Weights of a small image flow-matching model: muon at rate 0.034.
Rows from block 6, named by matrix and row number. Rows with one number belong to one channel. Each number is 128 + 24 x the weight over its row's rms, rounded and kept within 0 to 255. All counts start at 0. Numbers have three digits each. After the name is the row's rms in percent of the matrix's.
# convs0: first 3x3 conv (model.mid.0.convs.0.weight, 128x128x3x3), inputs 30-44, a 3x3 kernel for each
# convs1: second 3x3 conv (model.mid.0.convs.1.weight, 128x128x3x3, transposed), outputs 30-44, a 3x3 kernel for each
convs0.39 115:129154132153137133106117138149130123121113147128138131139164111130175108106105130098117136172158099137146149120129136155086132124148070146106149054141125138164130134155139126167096133075119132169154098119101136101159142120147123160088155108137150156085176142100125090130152166138084102119151127136144118124153183100128121115113160116083176149107069164141177165156141126165119120132144124128175091110123140
convs0.40 127:101149123084123175119099107125125109145167231117082110155079101171146149149149076098122133153126133156173159128164137088095112141108184130124123127211103159134139118147140120116097141133120103113108129099123147124172148129110114117088128137141106099147156124122112180124119117098160116112081148111116141133150071131138120139102165114157121127129131115151084123104148134148105145157098108115112131117123123
convs0.41 100:144141140129089126148135167120156092181166100127095126107122153096111163062149107150120110099149133137132124156130110125133129143170107134124175154121113127091151121116119093103122149103149124158113120140129140161125108143105099125113172151145107162123130124072123110153156128143109115113131126152170114111131168148127172135125116126120118141080141128127147115115105102128135096084138131122137132112130106
convs0.42 094:135150134099127104121100130159116134115177177132170143090119118116101109105130138146143104162114121124113113104129113106114122114124164117098105144124100172141146143136134089146124112133123137179137135110112139120135155147102121082127133139149089096121185169133158142111085137131142124126099109105146158126159123129155127127134143120124148081147097135125096114121114091154145149137099124098111102115134131
convs0.43 093:123176110123079131151136147132169105119134152106123134087143115129082128144160101113149073175093138111100109123110111158115176164134148132102130142143108111125141124138112136080112131137151145104123099141138133150124134070151093171113144117153102161125135115129140169116170098145082116112122160161098133133122164151136109151151085135103090136129134130098166088120147122120113143108133124126106135081170139
convs0.44 091:092107163112132129180115152124126121166148143134103135159116090175109094088102151109132116119127125128167096087098128097087128162126135159153127135136123141151147120123123114121132105137117105110095150102117127117165166140126147112099105118140114174150110131125065131135088129100186151135114104132110122138089108100141123138096132171146122121124132130157116099097126125109140160171140103156139117111111132
convs0.45 119:130159134126134118103129152136123107148166081110073133161136168153128127125137116128153165117133122131117138126133101121127071135140141124125108153170155093094110176110125139093104170155116143150150160133121147163111136134135088157131132153126140143131150135104124120147180165143090115128112164151156123142137123128099142120148087150118173093132096125113132129098152202108167096120143167122160113147145123
convs0.46 094:158128155116127136126118144137098127150165157181138112128104125132146116110092159140089093113117107087115126110138182143124128145120142128156096169147162139137101110111102145142118099142112088126103142125110122126148097145070118129122160132105136138205097178104132097143103111131109089099131110111158129127166127100088148122107108113095097097138078138110129157160116172131138076156124125117149124143117108
convs0.47 107:114134143123100154111111139121132150135070139164159169117111102146111062154139119124207136120110063146116142137144106133105133121094171133104102186145144124135145131099105129109137164120131117120106075116097145088138149158154135142105149073093116095101115127130146111182106127157117079106117151131076112152055157167100150120111150172141127152121105115130114144130114114151146111114094134121153114070131112
convs0.48 087:117144136161125125139161141118099116151133133112152159137111150113110140104089133119135085110148097098115109178185125123135146097113125136152120152166126170106176111138098119116168145089121152136099098102150149128116100105134117127173132101107110125124142169150142147163151126123122092105123107113117163158112158086073103113143123122123125130101116121115151147087124091094151096156130129111166154114128129
convs0.49 083:129175138124121122128112116122137172100130163109112166124119123105088149097103095153170104100126083083105123142093104166118109106145123163135145136147135151177169169121139147097107139080075118139078121156142127133111102125066109132104104147129111141151136147155184207151116122130092129134122137106123087115110110126143126128141137138148101134140121110140101098133110093099124091089140108108164087131152153
convs0.50 129:130109129151113093128166136132134135156122172091119157126146148145119083141125076118142142162155114109126176128149109094128119108121139148083121081125179110107137130117154099138137150094139154130131128119125121100084109146133113079121131150117117107142133127079166178114105117117117103112136190088098143107133151122154134105110125104142161111141125086143119125117142160144090140155110151141122063143118094
convs0.51 079:119142134085135125157079126152142119082119147112137118077123124107140118115126139105160091127062109099099145118150161102105159139137140148119144115129170162128148182155152136138121098117140170141140128153150132102092097094114117137121109147127100123113168183160148123163129117131117121102118110155109159084084111136110111107107129119072110135137132115096135117095129148101070097148113114160171171140162101
convs0.52 127:124158128082097102134125140150130134158108071124109111151128165156095146109148127145145097152124093107162158157137126155134157150186123151134111171105127159128191164115143087157123132122118115167141135136144146127159169164081124105178095136110107107148132113083127137086151155185098086110120132115125130144101128108141128108131085145127120166120142149121107127099119134112155109131108147100127169115165110
convs0.53 080:126088182169123146143101134116124159118168165152173141112104142112132092115094105109079086064103078094086128106097131104136094107134107175129098094157158131176193144147142111088101117183140143126136201120118128105152112099133160123115112110126130101139139137158137164134077161192077118124143163130156083093136136118113078101134108125120121132115098112104123097103119094096129106086116132200108132109111126
convs0.54 097:097133126164094159155101145118149102126176140149090142166131124165082126105138096107124191140091146110116121118109145114130135143150153156105191145122133141151142111120157131147113147109122126179121078167105109124104112096161091150123117143133102122115088136140101115143136136144129151125154098173108087131123098119134140132121127107173150139110118095161104108110103124122147132137121128101138157090169150
convs0.55 075:159103119134136102119110108115145134128144130115172143169117136101075083118127151123098117103122111101142108164114094156116134131156126121144119118120149168126194117150151130107112120139117103148182118130090059140092125088086116162095099130135133149194189183131145152138114094126141115107158111128109113094117121155158097077136094129120061113086065115124123096124110109095092127101129133100107125102164129
convs0.56 094:145094135133153099147118169075158161124079109135160133134093180100096094129151115109135164155111123121118112125124091145135104086125172081153080180128161128107120109104106134090127110156129139138096125086147145130126153143128169119140116137130158110119134134133110183139168163121107122115165150150121103144159174101085114086146118128084155128149120118106138150130132142135140118082146091132146140132095125
convs0.57 126:131113135119120146117115149141135117176106114119101149127168138152147128154158110119146137126180182148162107157116152119119113117040144154138164127127058140143154132139110105163143120122121157139178120179125136131163163179137115116111104132125111133141117118142111168111148149156113137140116133090146119127106132163149058127132116134153154154131144100151122135098147147131143157127131119094112113168152169
convs0.58 103:127133126119151157141115137134148090148173072118135148141111142106170129113127157114096121067095122130133088126114120169132110176112125109116095171088113147142135131085136096116126096109156111136114116132056111127111093113121115148124112157114160158111147125106108132110139169108163093137106145163187117120115144157113128125105115130146116126128126131138100123104155131157121123104155136108117125142141134
convs0.59 106:143140150126117119133120159155109120157104153116140149139126104156095104150139159123114128113103107154126119139138145112089203153134203137122128104037103158116103124115176133128101115129138125150101161118111135079109164195154095146098106136064145141111112127147126163126139121098086125124125185137122106125116154122168101072121109130120087122108126101149162119119123115114125150141145139121138115093077153
convs0.60 114:099154132115139089089103137111136140145123132162118150159123118159086099138130154149100137093132115136054127107113125119127127107096104125152103110100102116174092128184104104149092118138136145120137106121140104192094108127156102099143134120111094141120080132134149131163119108120135136114131100143135155126115130115116129119104117108160119137147128110106138131126092176112140100130168136109102125069156115
convs0.61 096:149115099104095116115112125127142123127106148107104113110140120114139105158117106154126124148094146144138118182092143136135143113103151158084137161181053136080155115062110149145098128115098147120141164138114117116122115177130174123133096129137115091141120160124106149112106104166128177097107207110162123113131123121133089119125142115112105117109131120099180101160150084129070138114144106091128135164127134
convs0.62 088:137152130116152134099163093156149082143147145151115163106099120138090116120144110081125083149125107177093116159108144136157104116124167148079111141154095149173137145154129110134084123135134091134121109136099157104149114122107112139147132092140148135169155086095167136101159116126148126129124140130136122121107075153146089110164097106170100084113141124099149131131168122111128122106124149129141112106109136
convs0.63 094:150122127105132122168136124130126097143121128133123133108141148156113198090129099111130132159037172110144118143159135124163112118154136132165178121143089132132157123157084108145157153128047113101122192133118130089117120120138131088123198113151103087117158101154149118136103097124125172120154127135136133148134114096133130144151116107125121136104142126096111127111142095132101103108113143060142112118113163
convs0.64 097:106118130124128121154107161145120139117109109109146090124110132186188125083098147135136139147096106153125154114150115191126126204123159193125124159132097095127108128096135134129157117145145121125130114171099099123121107129136169137121130148113079118124141137132171076121108155086148168089157106130136175143107108155124164121131132161123155154125136182163148107131132131141165120155112121068148097090088113
convs0.65 095:108128128128130102162122142132105088120132117135127118158135111153133136144110135124134125142127154138145120103156147127184161160142159092109154132096135127085113128150109092133124121138135164118117177113120137122135161177121119144150134115133154124134158160136134094097133107105118112104126116105152085149167193171139127099134107091162159173121090122115117109138147171146134130097098078137118120140133108
convs0.66 108:110107134085116144144157150161141111114102092113119092176151104136161133140110163157160136154125118112120134130121175105129110144135108123124133161118124147122146110135131121105137138134131104132141116132132153086175117148099082140157129104141147153090099145148126136109098129092114103128087176145145092127087111131108114150127155124122143123138135145088125092093104146124110158169124138175134158082127139
convs0.67 100:118110118138139142171106115085133139109128140087120111131132146130126129142100128146144157112094121116168160111146096155150131115087176163144101189124104167119140144089107174140126149138150128160141137124125135105156071167129074165100103122138122146127089146107129124122096092121106116103129160104137115125166141130180122165097158128073137093117125133104143101123160114138156101150117123109116150100118123
convs0.68 093:112110104100128157145165134114134100134108085103104128141121109109102106115160135145135104123119147105157123150131102169130124154113130107106182149138178141150131123140124098165106100112124138170154172079106116115127133147123127126095107145156096120137129146104113136117163140152139100080140140100101150124113177146151131111145141102137080148164134160106111125162113175171144158152139125141098101107122115
convs0.69 126:119133136128150111112062156111128111131160176126152136129123127123165162109109151114089100113104116132143126119100115110125148102132194150111103129131141115152131133116179166123102100153126145123141140132128108111168124128141136134093133175151136137133107139127152124121108165177089110127140148156138113143086092110154095129127114106117134156116100146180125115129145139136137127127120099116150155135131126
convs0.70 096:121135141106132162091145106118124146115085096159145079112134109129159090137072070102133121141130139118116151138105099139191133121176149098136123076111125133109170138138096133139109148113128106136123175114103133089157093104134110178137135137086149159107126177146128139110081141165114104138097080085136152164137164119197177125138171147159172115137138112149134110135126152116146138123136147087101130143159126
convs0.71 098:122124139139143164078128135100107117098118079152080096100152125148109174167101165120129140133117145148122131093106151142142122124135163168100107151134173097168166145119082122148128108150119100105180168130088139107127090085129138073109151099125108136137125136126144099110125141133116118138077127124135150151083112162118126140144126141143090134151091130124107117099080104119107135146162121147127122126122124
convs0.72 085:121142137151103095136147159154142104139135114100143154122115119127105143101124151168118143095097094148102125059094135138151170143156164157154172143053128167120127142073079130146104112175091107120154151121131112107141115162122150136144138075156130129119130136140122151139132124114162125146158097153125141098130149125133151100142131152151106137143147132087115077099151086103134075193138120170131118166151151
convs0.73 101:122131159137144116124128114127120149136113141112099128157136134150133116179131143136124167129115116115095130124165125124107109112168161123140093098103164135142107124138149110133101162086078114118135090139153140124125143150152149136114161111141106104117135137180156087153108146116132146107139228148111090118123130167190109143144106102132124081156151132152142100147103119110088091130142129133081136108172121
convs0.74 083:115103135118171148158123134134127136101119128150066127157117108190153150118128157098121136121138114092158089124140171111114110143150137121129145158119137082079163141131111135096182089086136116147147104158159147115155124087113147133101123160125123190111129133146146101121112103110118151155153155105138110160123140122122179145130131109160137154128107119136144092095085091085131150107160173132119132176138130
convs0.75 083:121132142111110135126127155135108113118073125119102134129134148092154173147138165137154147121121124140145115101143129142114151122113109161139122093146105124129096132117192138097095147094116110120143113152092152154114119111124145174121113143114146097169159159150083156137163112127140131092143196145118118065114150136119112185148132165150162149146121154145127131148092129136062160126156118129154089103165112
convs0.76 123:105151161125150123098107114126106127141106114185130137094131151140157133121091115126125150138159138161157136176122131105126121158150093162114149142127143113159123105128097122146136139166142122123154092173144110146104127123112139152091153170122113113114142125123137097130121165133108177138030078104133188119106107119107126164142139132129147142114109132187148110115130157140144131150110111127109106125134117
convs0.77 089:101096118133157135142127119131148147114146161108126105121139114135147138159126112112127126123132123159100103146144136121118130126103134117101124093157132119186156108156081087158107108145128114086140143116151156147137125122146178155141199163092114106083111152142151172146119113116138117136214149152125129119134109100111110146156128137132152123122087133130113133059146147080154148151109126133094147112136119
convs0.78 126:131110146123123150125097141155144114159137111080124129125153084142172132086111157136137105101131125113155114158113115175100095133187095133113159128158100124147139130143113107206155198112119109150137114140139138130090143107106125125152150130141128133116142100140124112131113102105119124188111171117096177115127116125237129142107105174135127154097119118108128144089132147126080144110137115129144091160145131
convs0.79 088:107137115133114117141103142134172138133142126098130117131116149168135145120124120169137120135098101132090121140122107121143148079120137121086118144121155147161169096075091180090131165099111141094078139168123116149124121115117110116149140139115126136110164102109143126160113100113156180150122187153130136121131168118111129102155148149118091153151131134088148141125135132149154111111117128151160123112101117
convs0.80 060:089143107133141122114129145129132098098130102122116136134135142107115124113103137134084105118146163153178127123160144127109169111196127150126108152109137147122092111108102129141124130169118117109108106157130112173122094116094133140104109079125110144108126139175097166146079100107148181148134106165139124163121113137163111105145115132133105122144155145090116136138116121141104132133122163113071099127116103
convs0.81 112:125155106159160118135107126137143119121103134109085189105148079122163134124135105131164156119196129145141104158107134130108145092118222166105128154109107106078086123103104156130123132130169162148100131124070184108155157178069114147107126121121137118103132132149125116113153134159116097102101157104098143145101156148051125098117128128107130087141099177143159115154112086113105098118122123156130108114105125
convs0.82 126:112124125129132156130118100140143106149155156136109181154121114100128138135124106119112104130131171121113107112144153125145097121139181117140157120119110157138107152161121147142251163142126133108120105125100137150144140111125122145127135125127144133144142128152110160110118123106121109079152143154140110119164122128207098161127134136152135142145102144124092111070129099136126145145091146115117102121151135
convs0.83 064:118131105085110127109175127110115135121071141110129063126149166132105196092083090145135118136139140092099074127116091181117170146166222143139169135114156130102122135149131148132110129129128146142096136130116118098129100143106079083079114092078116132135118129115128112180113107133110118126160186092125141165190135095158134117117136116138104149126150128131103145121118118115123117121120118117126157126125178
convs0.84 067:105106149130152142151120142114152143140131131095148126132124136123123167127143113098093096086137150127138084102137132155145130148128160118109177115103155116114120177134151148100125107150121110120131116091123144126127116123122081115126145136125113134116092145171091172158118090132137094103094154131154133104187109101113099103154104115106150106116123126149091113145109158147159158164170164110090144096124115
convs0.85 073:131076129142169122136109144121121104112146039106114136108098132144102053150129151099130139088115149118108141148158104101169118118128110131140109137124135147101130133140148123109124099135110126166156123150123161113144133104116111100127082156116127113128102098147117160127085112102128129113123109122134120126136100193131086140120110133134114163082121117112136104122135113145162120126133131121148074083084152
convs0.86 067:140130133091113134110138135157118131088101109117089113134096132131177090112133158050141123137127142139122139185112166156099119136115138128108132139136113098149113084144147137122079154112129149138121158134100112116122176089136159087103128091095122111098165114141183128159100095106104132094119118110179115107139157114121141113135165127094153119121098108122141127153145166153129118104117118092161089104106095
convs0.87 120:119119143156111161138120132158104142117124112148125094140095128144174119121085126108103116150114155148147136103101119135115131096106092122105137187098105134104186103176192151107062133140137132144121145149091126070162107171118135117138144120138128123143114175095107111095128142123175170146171145113114163109150117184130167120135157138118094138124112109172107087147126119129145168131133154151109164104130141
convs0.88 083:139150108121134163117117145114126120066116076157127164148124125122103101124117143129150140095112101075083101128153142127122114101138129092089137133120060129122113140122154121120106117140119132137133114108154104105113129164083134124146141133104138103145118091153097145156122122164127084157103151140105114110160145128152120114130144125105156169126130124120092111117141091082131096134173130140117152155099146
convs1.39 104:121152138099115153150139113116159102166068184097072134115141141097084134136094117104126121176110100147071157133130066096183127141114143099142117140077098159128154115156127132181124170138094087180120144126137131138141148133146156095110124073106138116131126161095158097156133145113163109071100173087103128127097141158120141118099149143146098125157125121135122131111108165134106184144142108117130170139162144
convs1.40 158:129133118153128160121130119103106134189089125124122093117142154135075115179164141109113096114136199121178110178144150117101149124137115119117142135177152120109105151144097116132161138087092149138137140114154143153106110104102145135137121122112143151104112135149157152107099112120120116178100136110132130098147122131123129116121096166127129120122177113119101105155125100137126137139125129111128136143117093
convs1.41 020:142134154109157114131132121103117111128155120119135120095122124122092088121104116118121114155129114109069105142177120126148149129058123132128056132140151113119157113128159117125135163105086131140120143189157077116090106152142100137142116167139133159145153153119136161130149126098175174155120135141129084136115128160140145137112104072073078082120131124103094130114129118125120099121133165168140110132111108
convs1.42 012:144122106129130174131164161109113126118092068135135146140153116144135121138111121114093136108117121116123130178149113145123145133117122130114145147134087154171064126115091152111095129162094106124115118143126154179143149088117082139118108117154117113096157164138151137144123073116111140163112114119130116104142111122138147170113096152090138136094150104095110118120163118143108120117098099145152166168161150
convs1.43 010:128138103083120148097111131099114125117102108118106123102133128198108112159118120124118115182120141134139111164183134164141137128115145120131120129148169109131153117138108122158132124111119131127165151178156142127164105136107097162139107106124086158141161087171145122107130118127116170168120171111127131108123141102082162118136134128110089160138129152103152105116159147164143108130112119138153105134119132
convs1.44 009:130110126086111121160147147133130134105130109151152127126073123112045163183119151133145147129155150135132128122164121098117156144122163133148142116105136122112093130112101104132125126125082127117101137113112143177184101080137143079155099118144146160136103085117117120145107094128110123163132133114168119087143111095133115128154126115091092153135175127169120114141177130107145128109123107166112089159122130
convs1.45 214:139110099123113140120096144150149141161129144136176103096115078091108102131079146136096133104111085105136114122113104117124144119143089106108126123145147133110124131125152136143135126151115108149142126105102106135110177128119129185110091101172154132102116152161096106150141093086124172097114140128087160113113132141109080111144108158110117139106101080144125147150153106090175139111135133076115151154156111
convs1.46 022:099125104144132106138161117138105141133152091118086145148162136141111107150139145190160126098167101121109146086160139139097121133163133106135121126129143134142116128126126152145019133125088133150125068106117149136168131087103118131129133153096149121106111117118156145126133128104124129142161152141164160110137159137133122136137120170108173146170149140103110112133154115108146136139097116101097116128153107
convs1.47 037:129114118134101140113165134139095125138096112121097129124118141136120140135153161127161165109216171124161139134099120106100161124154160122115152125125135144137153121101115115129124117166111135110130101110117156128139141134119145170166124144112125141150169174135154121139137137139108143122136207147148126076162148139135081091102127146130148173104113151147117148118092100094115175131118128144146120145145137
convs1.48 031:103166109098137086168076118122111139121121161172142159107122094112138120134107128125153143140139114117105144103126098071140130154086117106070110140144169124149156104102137133141141150133149102143136094167141127101157108096152138120076138140127158099123092110119156128080110118119145171150151136148135093125110135118075176162089087112130178107082131120101120121125163144125151109153139153142107147141135130
convs1.49 010:124146115144217176132155139105155107093064110064103096113114146121115076125110130150114133131131174128181190137100104108134144127155161150111118153088112132119098113106149131090131140147191165130082150143108170159154135121084114153139131168078124117138131132100182151096127099122102118153098133140090089109153115166136105125144130130098114118169126139155092130113103131131114138148094130106091119147151089
convs1.50 157:110113121136186131123106136115131143107141099104144149129153160101132128117149156142137115087115147116160139181099111131158180142108135102105106138126115095166131130157149095125114150117124130103140153169087133129146146140090151146141117130081123130111169092128112129156119175125172122180105138089139121155124123129145129104149107186141160129135132158172103131148112127120108123094109152112123158114134160
convs1.51 010:143107124164160153123085112127127157118154139089101111134126105141062121136120110112149174103096122107097149149143107151156168115131109127146123134092119121131149131092137072139115127110106162144103148145135094146123103122116115149178130141183122169128166101059148169115123151136139145133139110170180147149147131115145155118123110140114080160125107116173151113131071124111088180130133098116097117141104100
convs1.52 167:129127103142094116126118147161113138144115147117123122100123111135166136087099100136077143087118127104108177078117134139150097102093109146123170133118140104112134130112151143143047123098090112122150112155094084097110153106135119122122110117124129151104139130151107107113131155073110129125121121126143153154128140142114166107168144161106076110107122097079160134106151146114144158145159146130144128139132095
convs1.53 014:126126118159122140151102153135080103121112112126068114160151159138154159109162125126134124097148122147154131165178111172163137149158125154143132125177148120115133103095127078089151164094086140120142096142139121132112118109122162151102107072125112121132154166162191171141114074138138138124123121120165123118146108155126121124116129141134084120124135100150135097095092080159118126134107125129109118123092125
convs1.54 074:138087125151114160161112102098103142146108165146155082166106130152107156114167142104126113131141167127144129137096109130088131129149148174140125139127154164122119137101100105132206143130097160152111122104103107172130110128080110140098158132143156156139129133105130119133131142116159127104130151089111131092119104104109084104136109090107110123111132137136142134112076061081115130078126158120126121117099115
convs1.55 014:145084155112125120123177160124132102144135102143151113164141095120231152118139141127145133165148127105177143147132123104125102114134142140123144151131106133146118134121136154163163098139131165113161146146116143094147128135091142129101119170159117108128176086110121112165117154136097154147110118171127146105113125083176148145114143102103133145119151158092115132130120079118118116118103157099110127135098097
convs1.56 012:161089129148103121123150138155135169141149102129144129144109162174132124197154153147173128123134191116075156147101135082115126130137122120164125166136119122122115138148129114171083130122121121115119115125126149157125123139137109156105130146105128132122117144125101110101167123123080130120170161158099118121150187133142133098149133165148155069096165122134126131117178134112118164125157128082141133150109145
convs1.57 233:153101083086165094097147160106154121106161101112148091101122113096132126073092143091113142137097106159118137121118168128139120129107121132094110135127141123141148130155140117176104151099091120120148158106072111124119102122137146100131114124145081127138125127132119110100146138143111133103078077132133155132125111132110162117140086156126087094160103102124106125127129164115158137084093120143135175118097094
convs1.58 017:157143148117142097144130152121155123155085112095099154140100112143151123115164128137124135140096103114136164119105160110077095124120139149155146124099153097130134107126153112136132130097174101097129112114210134131145114171154135159132158127126127146149151146114155154125165114146122108165141145154129126158112114143103176103084141137107091178131124142110105139101147128120145083123098141152118178153153157
convs1.59 097:124113106150135131130141147111120151116109103105089163155133173138087116106109140121098112137144139133116120121101154115127099153122141160163144126120153111158152135156131118096151165090109149131145166108104148149108082108124118106131142080124138121174126101109092106148134168151138092136116187116117104142144085115156171136089131119103147169084125149154131138081139131130088150130116124152110147137118149
convs1.60 068:129125116160145116142160105152121130115150108150166116148141114131108127109199137127141157119141137146154114079160101113172133095108134135139131138134110099153099128141100107074107108151138114118092111126124128131121140074155138123116100124165140132140113104156117127102135183123119130112124138128140141081099165091124142112125122126135136169115161118130102148146183118110163115088100133151114107100124164
convs1.61 009:135124154126140144111120129117130126152156118127082099124153092131172132129127160111143108155076175132124168140143141111199122129137129140132106127156131111164153144181112132118098139116179130107138151189104156106120162128102117168137112157153125128120138188180165173108132124137144147132181091157128088092084140122102134160120133133138156125134140146100146123118113153089133110141132126140147168137150132
convs1.62 015:135148083134116079169129152117070117116096070128121159113097091146114108153145172116123146116143150118122110120148102086123130130102104155131148102155126138116154144152137135078100130085137134145124159127154156136125147162122097176165119130130115151117127142145125120127158118147145141135140132140116160090107126092115136130109148156111176133163138143077138124116136134111143087120124183127101178121154097
convs1.63 012:120119141091147147134114122103094107131123140163134135156163125121193083092126146108133120163085156140164137139139121143158137149114131126116113109094114127150119114142115139136117142122142142144136139133056125088114111103083138072121138154136105144114111184144145148148114128166137132149155141162121131147102130100117137129142093102099155128141125127103172150132118123166125130099123136144136150120088098
convs1.64 010:113132095128118107121154134100109080101131163105124087108104131155135109110136153143172160120119086095110109139119134115111168137137146153138152130133131082114151125137113138121147154127132134096126138135118170147126103087146082087167125130120143136155143124147120141132141149140148082136144121123098100157121141132116110118130121159150164112141142118095112097102082116143151133155122101109120124125106091
convs1.65 027:153104124131131154132163117155113131079067165108103124119130142109088114159131113127155122112117097084074097142111099133117133134074136137138132122129149101178147116125081132074098128119124101110088153128125148143158164131132124078077124126123149123090128172148153179115121099113114108123110128111100128136105100155107092115139159162167129117171154119140112140134152173112148140106111093102136146131142134
convs1.66 021:122159143144139103153152140155154168135144140143121145131134134116104127179107110117109143078102114109153134094087107107128126113123064141130162137168141124138154144119137088133119087130122156162117138173101151129139117112173125127153093131112133091136116116141112142137119100107120129103115119129135112154151097120113106099118156166113157165118175173114117079193208121153160116079102123105126139134124126
convs1.67 010:155151101163166141125140153131171112145152109119091113126170111126125145138152148128121163108132136123128122129116108126054090143130160128147133120077115143124146108108148131118124133121134127132136132121143145143146127125165132116124115120110109114125155143108130142137109122144146120166151100110145109135105134119100166142132156130128123190127123156132109083137077103161140115149127113151124090146137105
convs1.68 011:120097168090083135111113132152109101130135115132138085124105111177090114118125111137144116080059118099136141154136111149089108105146126160113130131135105141143170118117139177129108117123122150159128150143187133139148143103136117119121099102151140133117165157105183111137149116118097142130067131136099126127111152149155071112120055111144112129109128153138119105152125094180189180158099124148147123115144146
convs1.69 251:083101135136115135160109133122106122123133160153172095169139121113130135113121179131160132154157140124137141160129133133130111119135173107141125123093105133100139122107119102113101149149115120103141119140122123150111107116086158132103150164147117147115156136124149135132129119196138141150147156095143121133153132110110147116113133128148091141109143130107137139154083076101088147117173138141125094091110121
convs1.70 008:130145129107149133127116133102155138089139145105122108134118137141101128092090124157135132134112075136108114097095150110078136090081120126165113113168179073130152137125128130092143156126155115127145076085174131123158122133092114113133114141110142150116137107156103084166126123144133178139088111155128119105134090097121129096106145141144100130129119131120105133125135131136151154147125119088142143128154109
convs1.71 011:153127143152121118157143141148137142098135126109120117111094135124091132118055155115106151093082108126105136055117139093150152116088107178123124148158109113170150121134097127151131121124125148146111124105094101130123117140119096169122116109102149137122147122186127094161147154118124156093117138146103111115067066116088082114154161104152154132119120119155146157105153126148125112086133092122152107115140108
convs1.72 011:109125139141156130140119132114139101105090101141146116125124146070128139113171151099095136111127118121110119071094110121147134132125140106138122097127153137162159169132123117110135114149107121137070076089117097150122140150110114107115135139102114136123165161133162164127149091115125123140166138106113130103153093104103109148136165107164166123142104144086120118124154096118146121116070118116110095103130109
convs1.73 097:119131135171103146173110126104124144141116132131145135130126119172172121087176165108141150118131141130123159108103131120141100125174148142114092130150108104090125118175118113121148149144141133144174140086103108103115102081113152143162149106129140159170109150123150122157115154162112087123093114111135119130103131142131167117097126086133136113105137111133143117148127104119147152119169140132106161138119112
convs1.74 035:100127100106089139132144138138153135112117074160165113110120128128146154161132144113118146154132134134160169136110136082086091125137102105167144118133184126160165101127126120124134129108154153118145115132177152134118115118128136101123118113123130089126118132132133117115121116126127121195125163144110141107117078088135107125125097128142127141147123128128117125173155176159117117121192158126157167091095047
convs1.75 038:141116126121180170124140143154166145148142137153121118101116139070087111109086144118133132135130128128134163154119106120080155091125154130147143155149142122118133105127117130114104126126120153168123142149122127143123182136147130110109098111130149104121139085102148097098149143121113143129146170158131131070139182138150112133145130131134106138115109146127139145093117122116107155121165094133135144107081185
convs1.76 212:100098126158113140133150139146116142104106121088073180122100145137117160115095091117129131117133076139110125087141115175129167122107106138136148156118142155137132115112119143135099103107103104115112100128137129113177137159092105069145153133113133136093106144134130133146153128088129144082163158122140133111132084110135109101108121148099137150102100116120116120141108126114138149099115138134098147134199132
convs1.77 010:102148117114082142133131124125135120152107127121137119139128123113071147121122119142067148113107138117100143169183118178173140181141135121177140136138133155127152140122129117176118110114121123127151101139096154100120131110134123139138146114128164113165157125125119131177134124154162166141166147127147094124124131163091123127103099110118123154139166180137115115153101116153138125144118170141116172106112117
convs1.78 145:127146138137113127174105113145159151099139153159131122140157096142128078097146120153130101121098153162157118140123090114162080131155188134086106104091141136152138101165091123115156145132116094163150139143118060142100100112140129137145142134129150152165097110124147115141112139123170104112117157094134130146123167134123136125099136089161142132128152164111150107127142092104140142087199149170120132107130140
convs1.79 008:137143153138153155137138127139112111166173071142148107117117123111086083119117113116162103104121125175193130166134098084121160129094126131132133121144169148129124120130130099104175163134132108121141120101107081127101136117133129161130131152153118142137168090120132138121149158121108112169130129135116133086139151165136120133116121086129100117123081137102141118148127131155141113160115097148148149135153115
convs1.80 011:090126139095166165118117137140123146110144169140153173112113129137072103132120097127166120099123119137083125180140115100140137092112107119122097149161135116176135125123124113102108121111165129152121108128103106120132121124099135155131105085113144111140121121136177127113134131086101122147109111139113116141120110125086134097108116110138144119160118098124110134106114157104150139137134118152147149122153146
convs1.81 158:141099102111083171150156133139146122124119099118150138147149134113100124130098158131095129121142153144140121179087119129101128135154148093135105119134142150138135142130147173143150127127107159118141110138131141139111129120122184150099123158137132111132145145154125150107128170137119152131129152150079125113145137136165125121137162135163134143137112115142133140159096135135124125124120139108109151121130142
convs1.82 213:150146082110132141146130158128157112120100043128110134146112147132112214135112142143087118118111151134179149093106138125147137103076081110141148126118155131144145100190115102099145144115108140134137132146132131117165103112108109101181125139099148090119091107101131112174141126175126116077104074105099125090132171095128134143156140125101116095150186100113156148158143148177165129107111098143144126095160115
convs1.83 022:140131135155155121170129134106136120087139128142117166132149112114130130159149131108109139180100139143103142104153153096140110134088117146112122140114157173123111140129119136142153111108117117155142110139113120081102110126122138094112123119126130135142150134057119176138151126135112145150118138128146178111120158129139122105116157131070107139147107138121137146126119126104110117142122133130139157129116102
convs1.84 024:126119158092122132151145118173100132109126120123121109163154143108174179140126133164090168137131151107105106130103102106110199131134121092140115175141160131132141100109131150182096104119111111123116094149121147084156100160156148129179109109113143138114141160134168152155159078107129147127129117111150097171138154106129122107148117171125152162138117116128112085167141127110093111096116110097118131134114119
convs1.85 041:118120120134128123118142103153097113104115158150139135138117155123108068159158120121160116118143143156107072162148103116175123155129134159149134169116123119092095137125074110130118141099102136146124094104127144121131094112101139108080124137145129181142143127120166103106141133110148149115140206124133114102151134090116100136110150128127131146064150196112166143102121134100120096109170120099156130122164133
convs1.86 023:106149137186170135146145157098088173151105168147085119066153126101126080153148164144111106099100115137160129079155119109148117125108129126118105156130145113110127128149136110116143097112117094122099118099149149143114110083111112112101102109161129144134120150141142137117095158125127186196129139136161191098135131087109115121128144121130111112134140160169159157134149132130148129119113132098122090151135165
convs1.87 200:124116126085154150110121140147129139079160141138142128142118160110099084155120126129122086125133145129123112174112140092152102153105134166130128104131128097101164127105124121173180101092147122072165139135111140116113073162171136094127114121109103146112149123168106149170152135103139123134121116128130129142161175153106123131131102123136104083095126139106149152120121104111121140129130182154123098139144126
convs1.88 014:142138127129130132167150127167152126128139081146115087109124111109146119129147140140127118125103150105124107133139103112148120143098123179094133167117098154119117121110135142171131095178136119104141157075128128195178149138148134136123140166148125135121121132203152215163122104154130093105139146091136166141131107101097106151111133126068137113083126179125141121126141117146150130106129083112129117134090117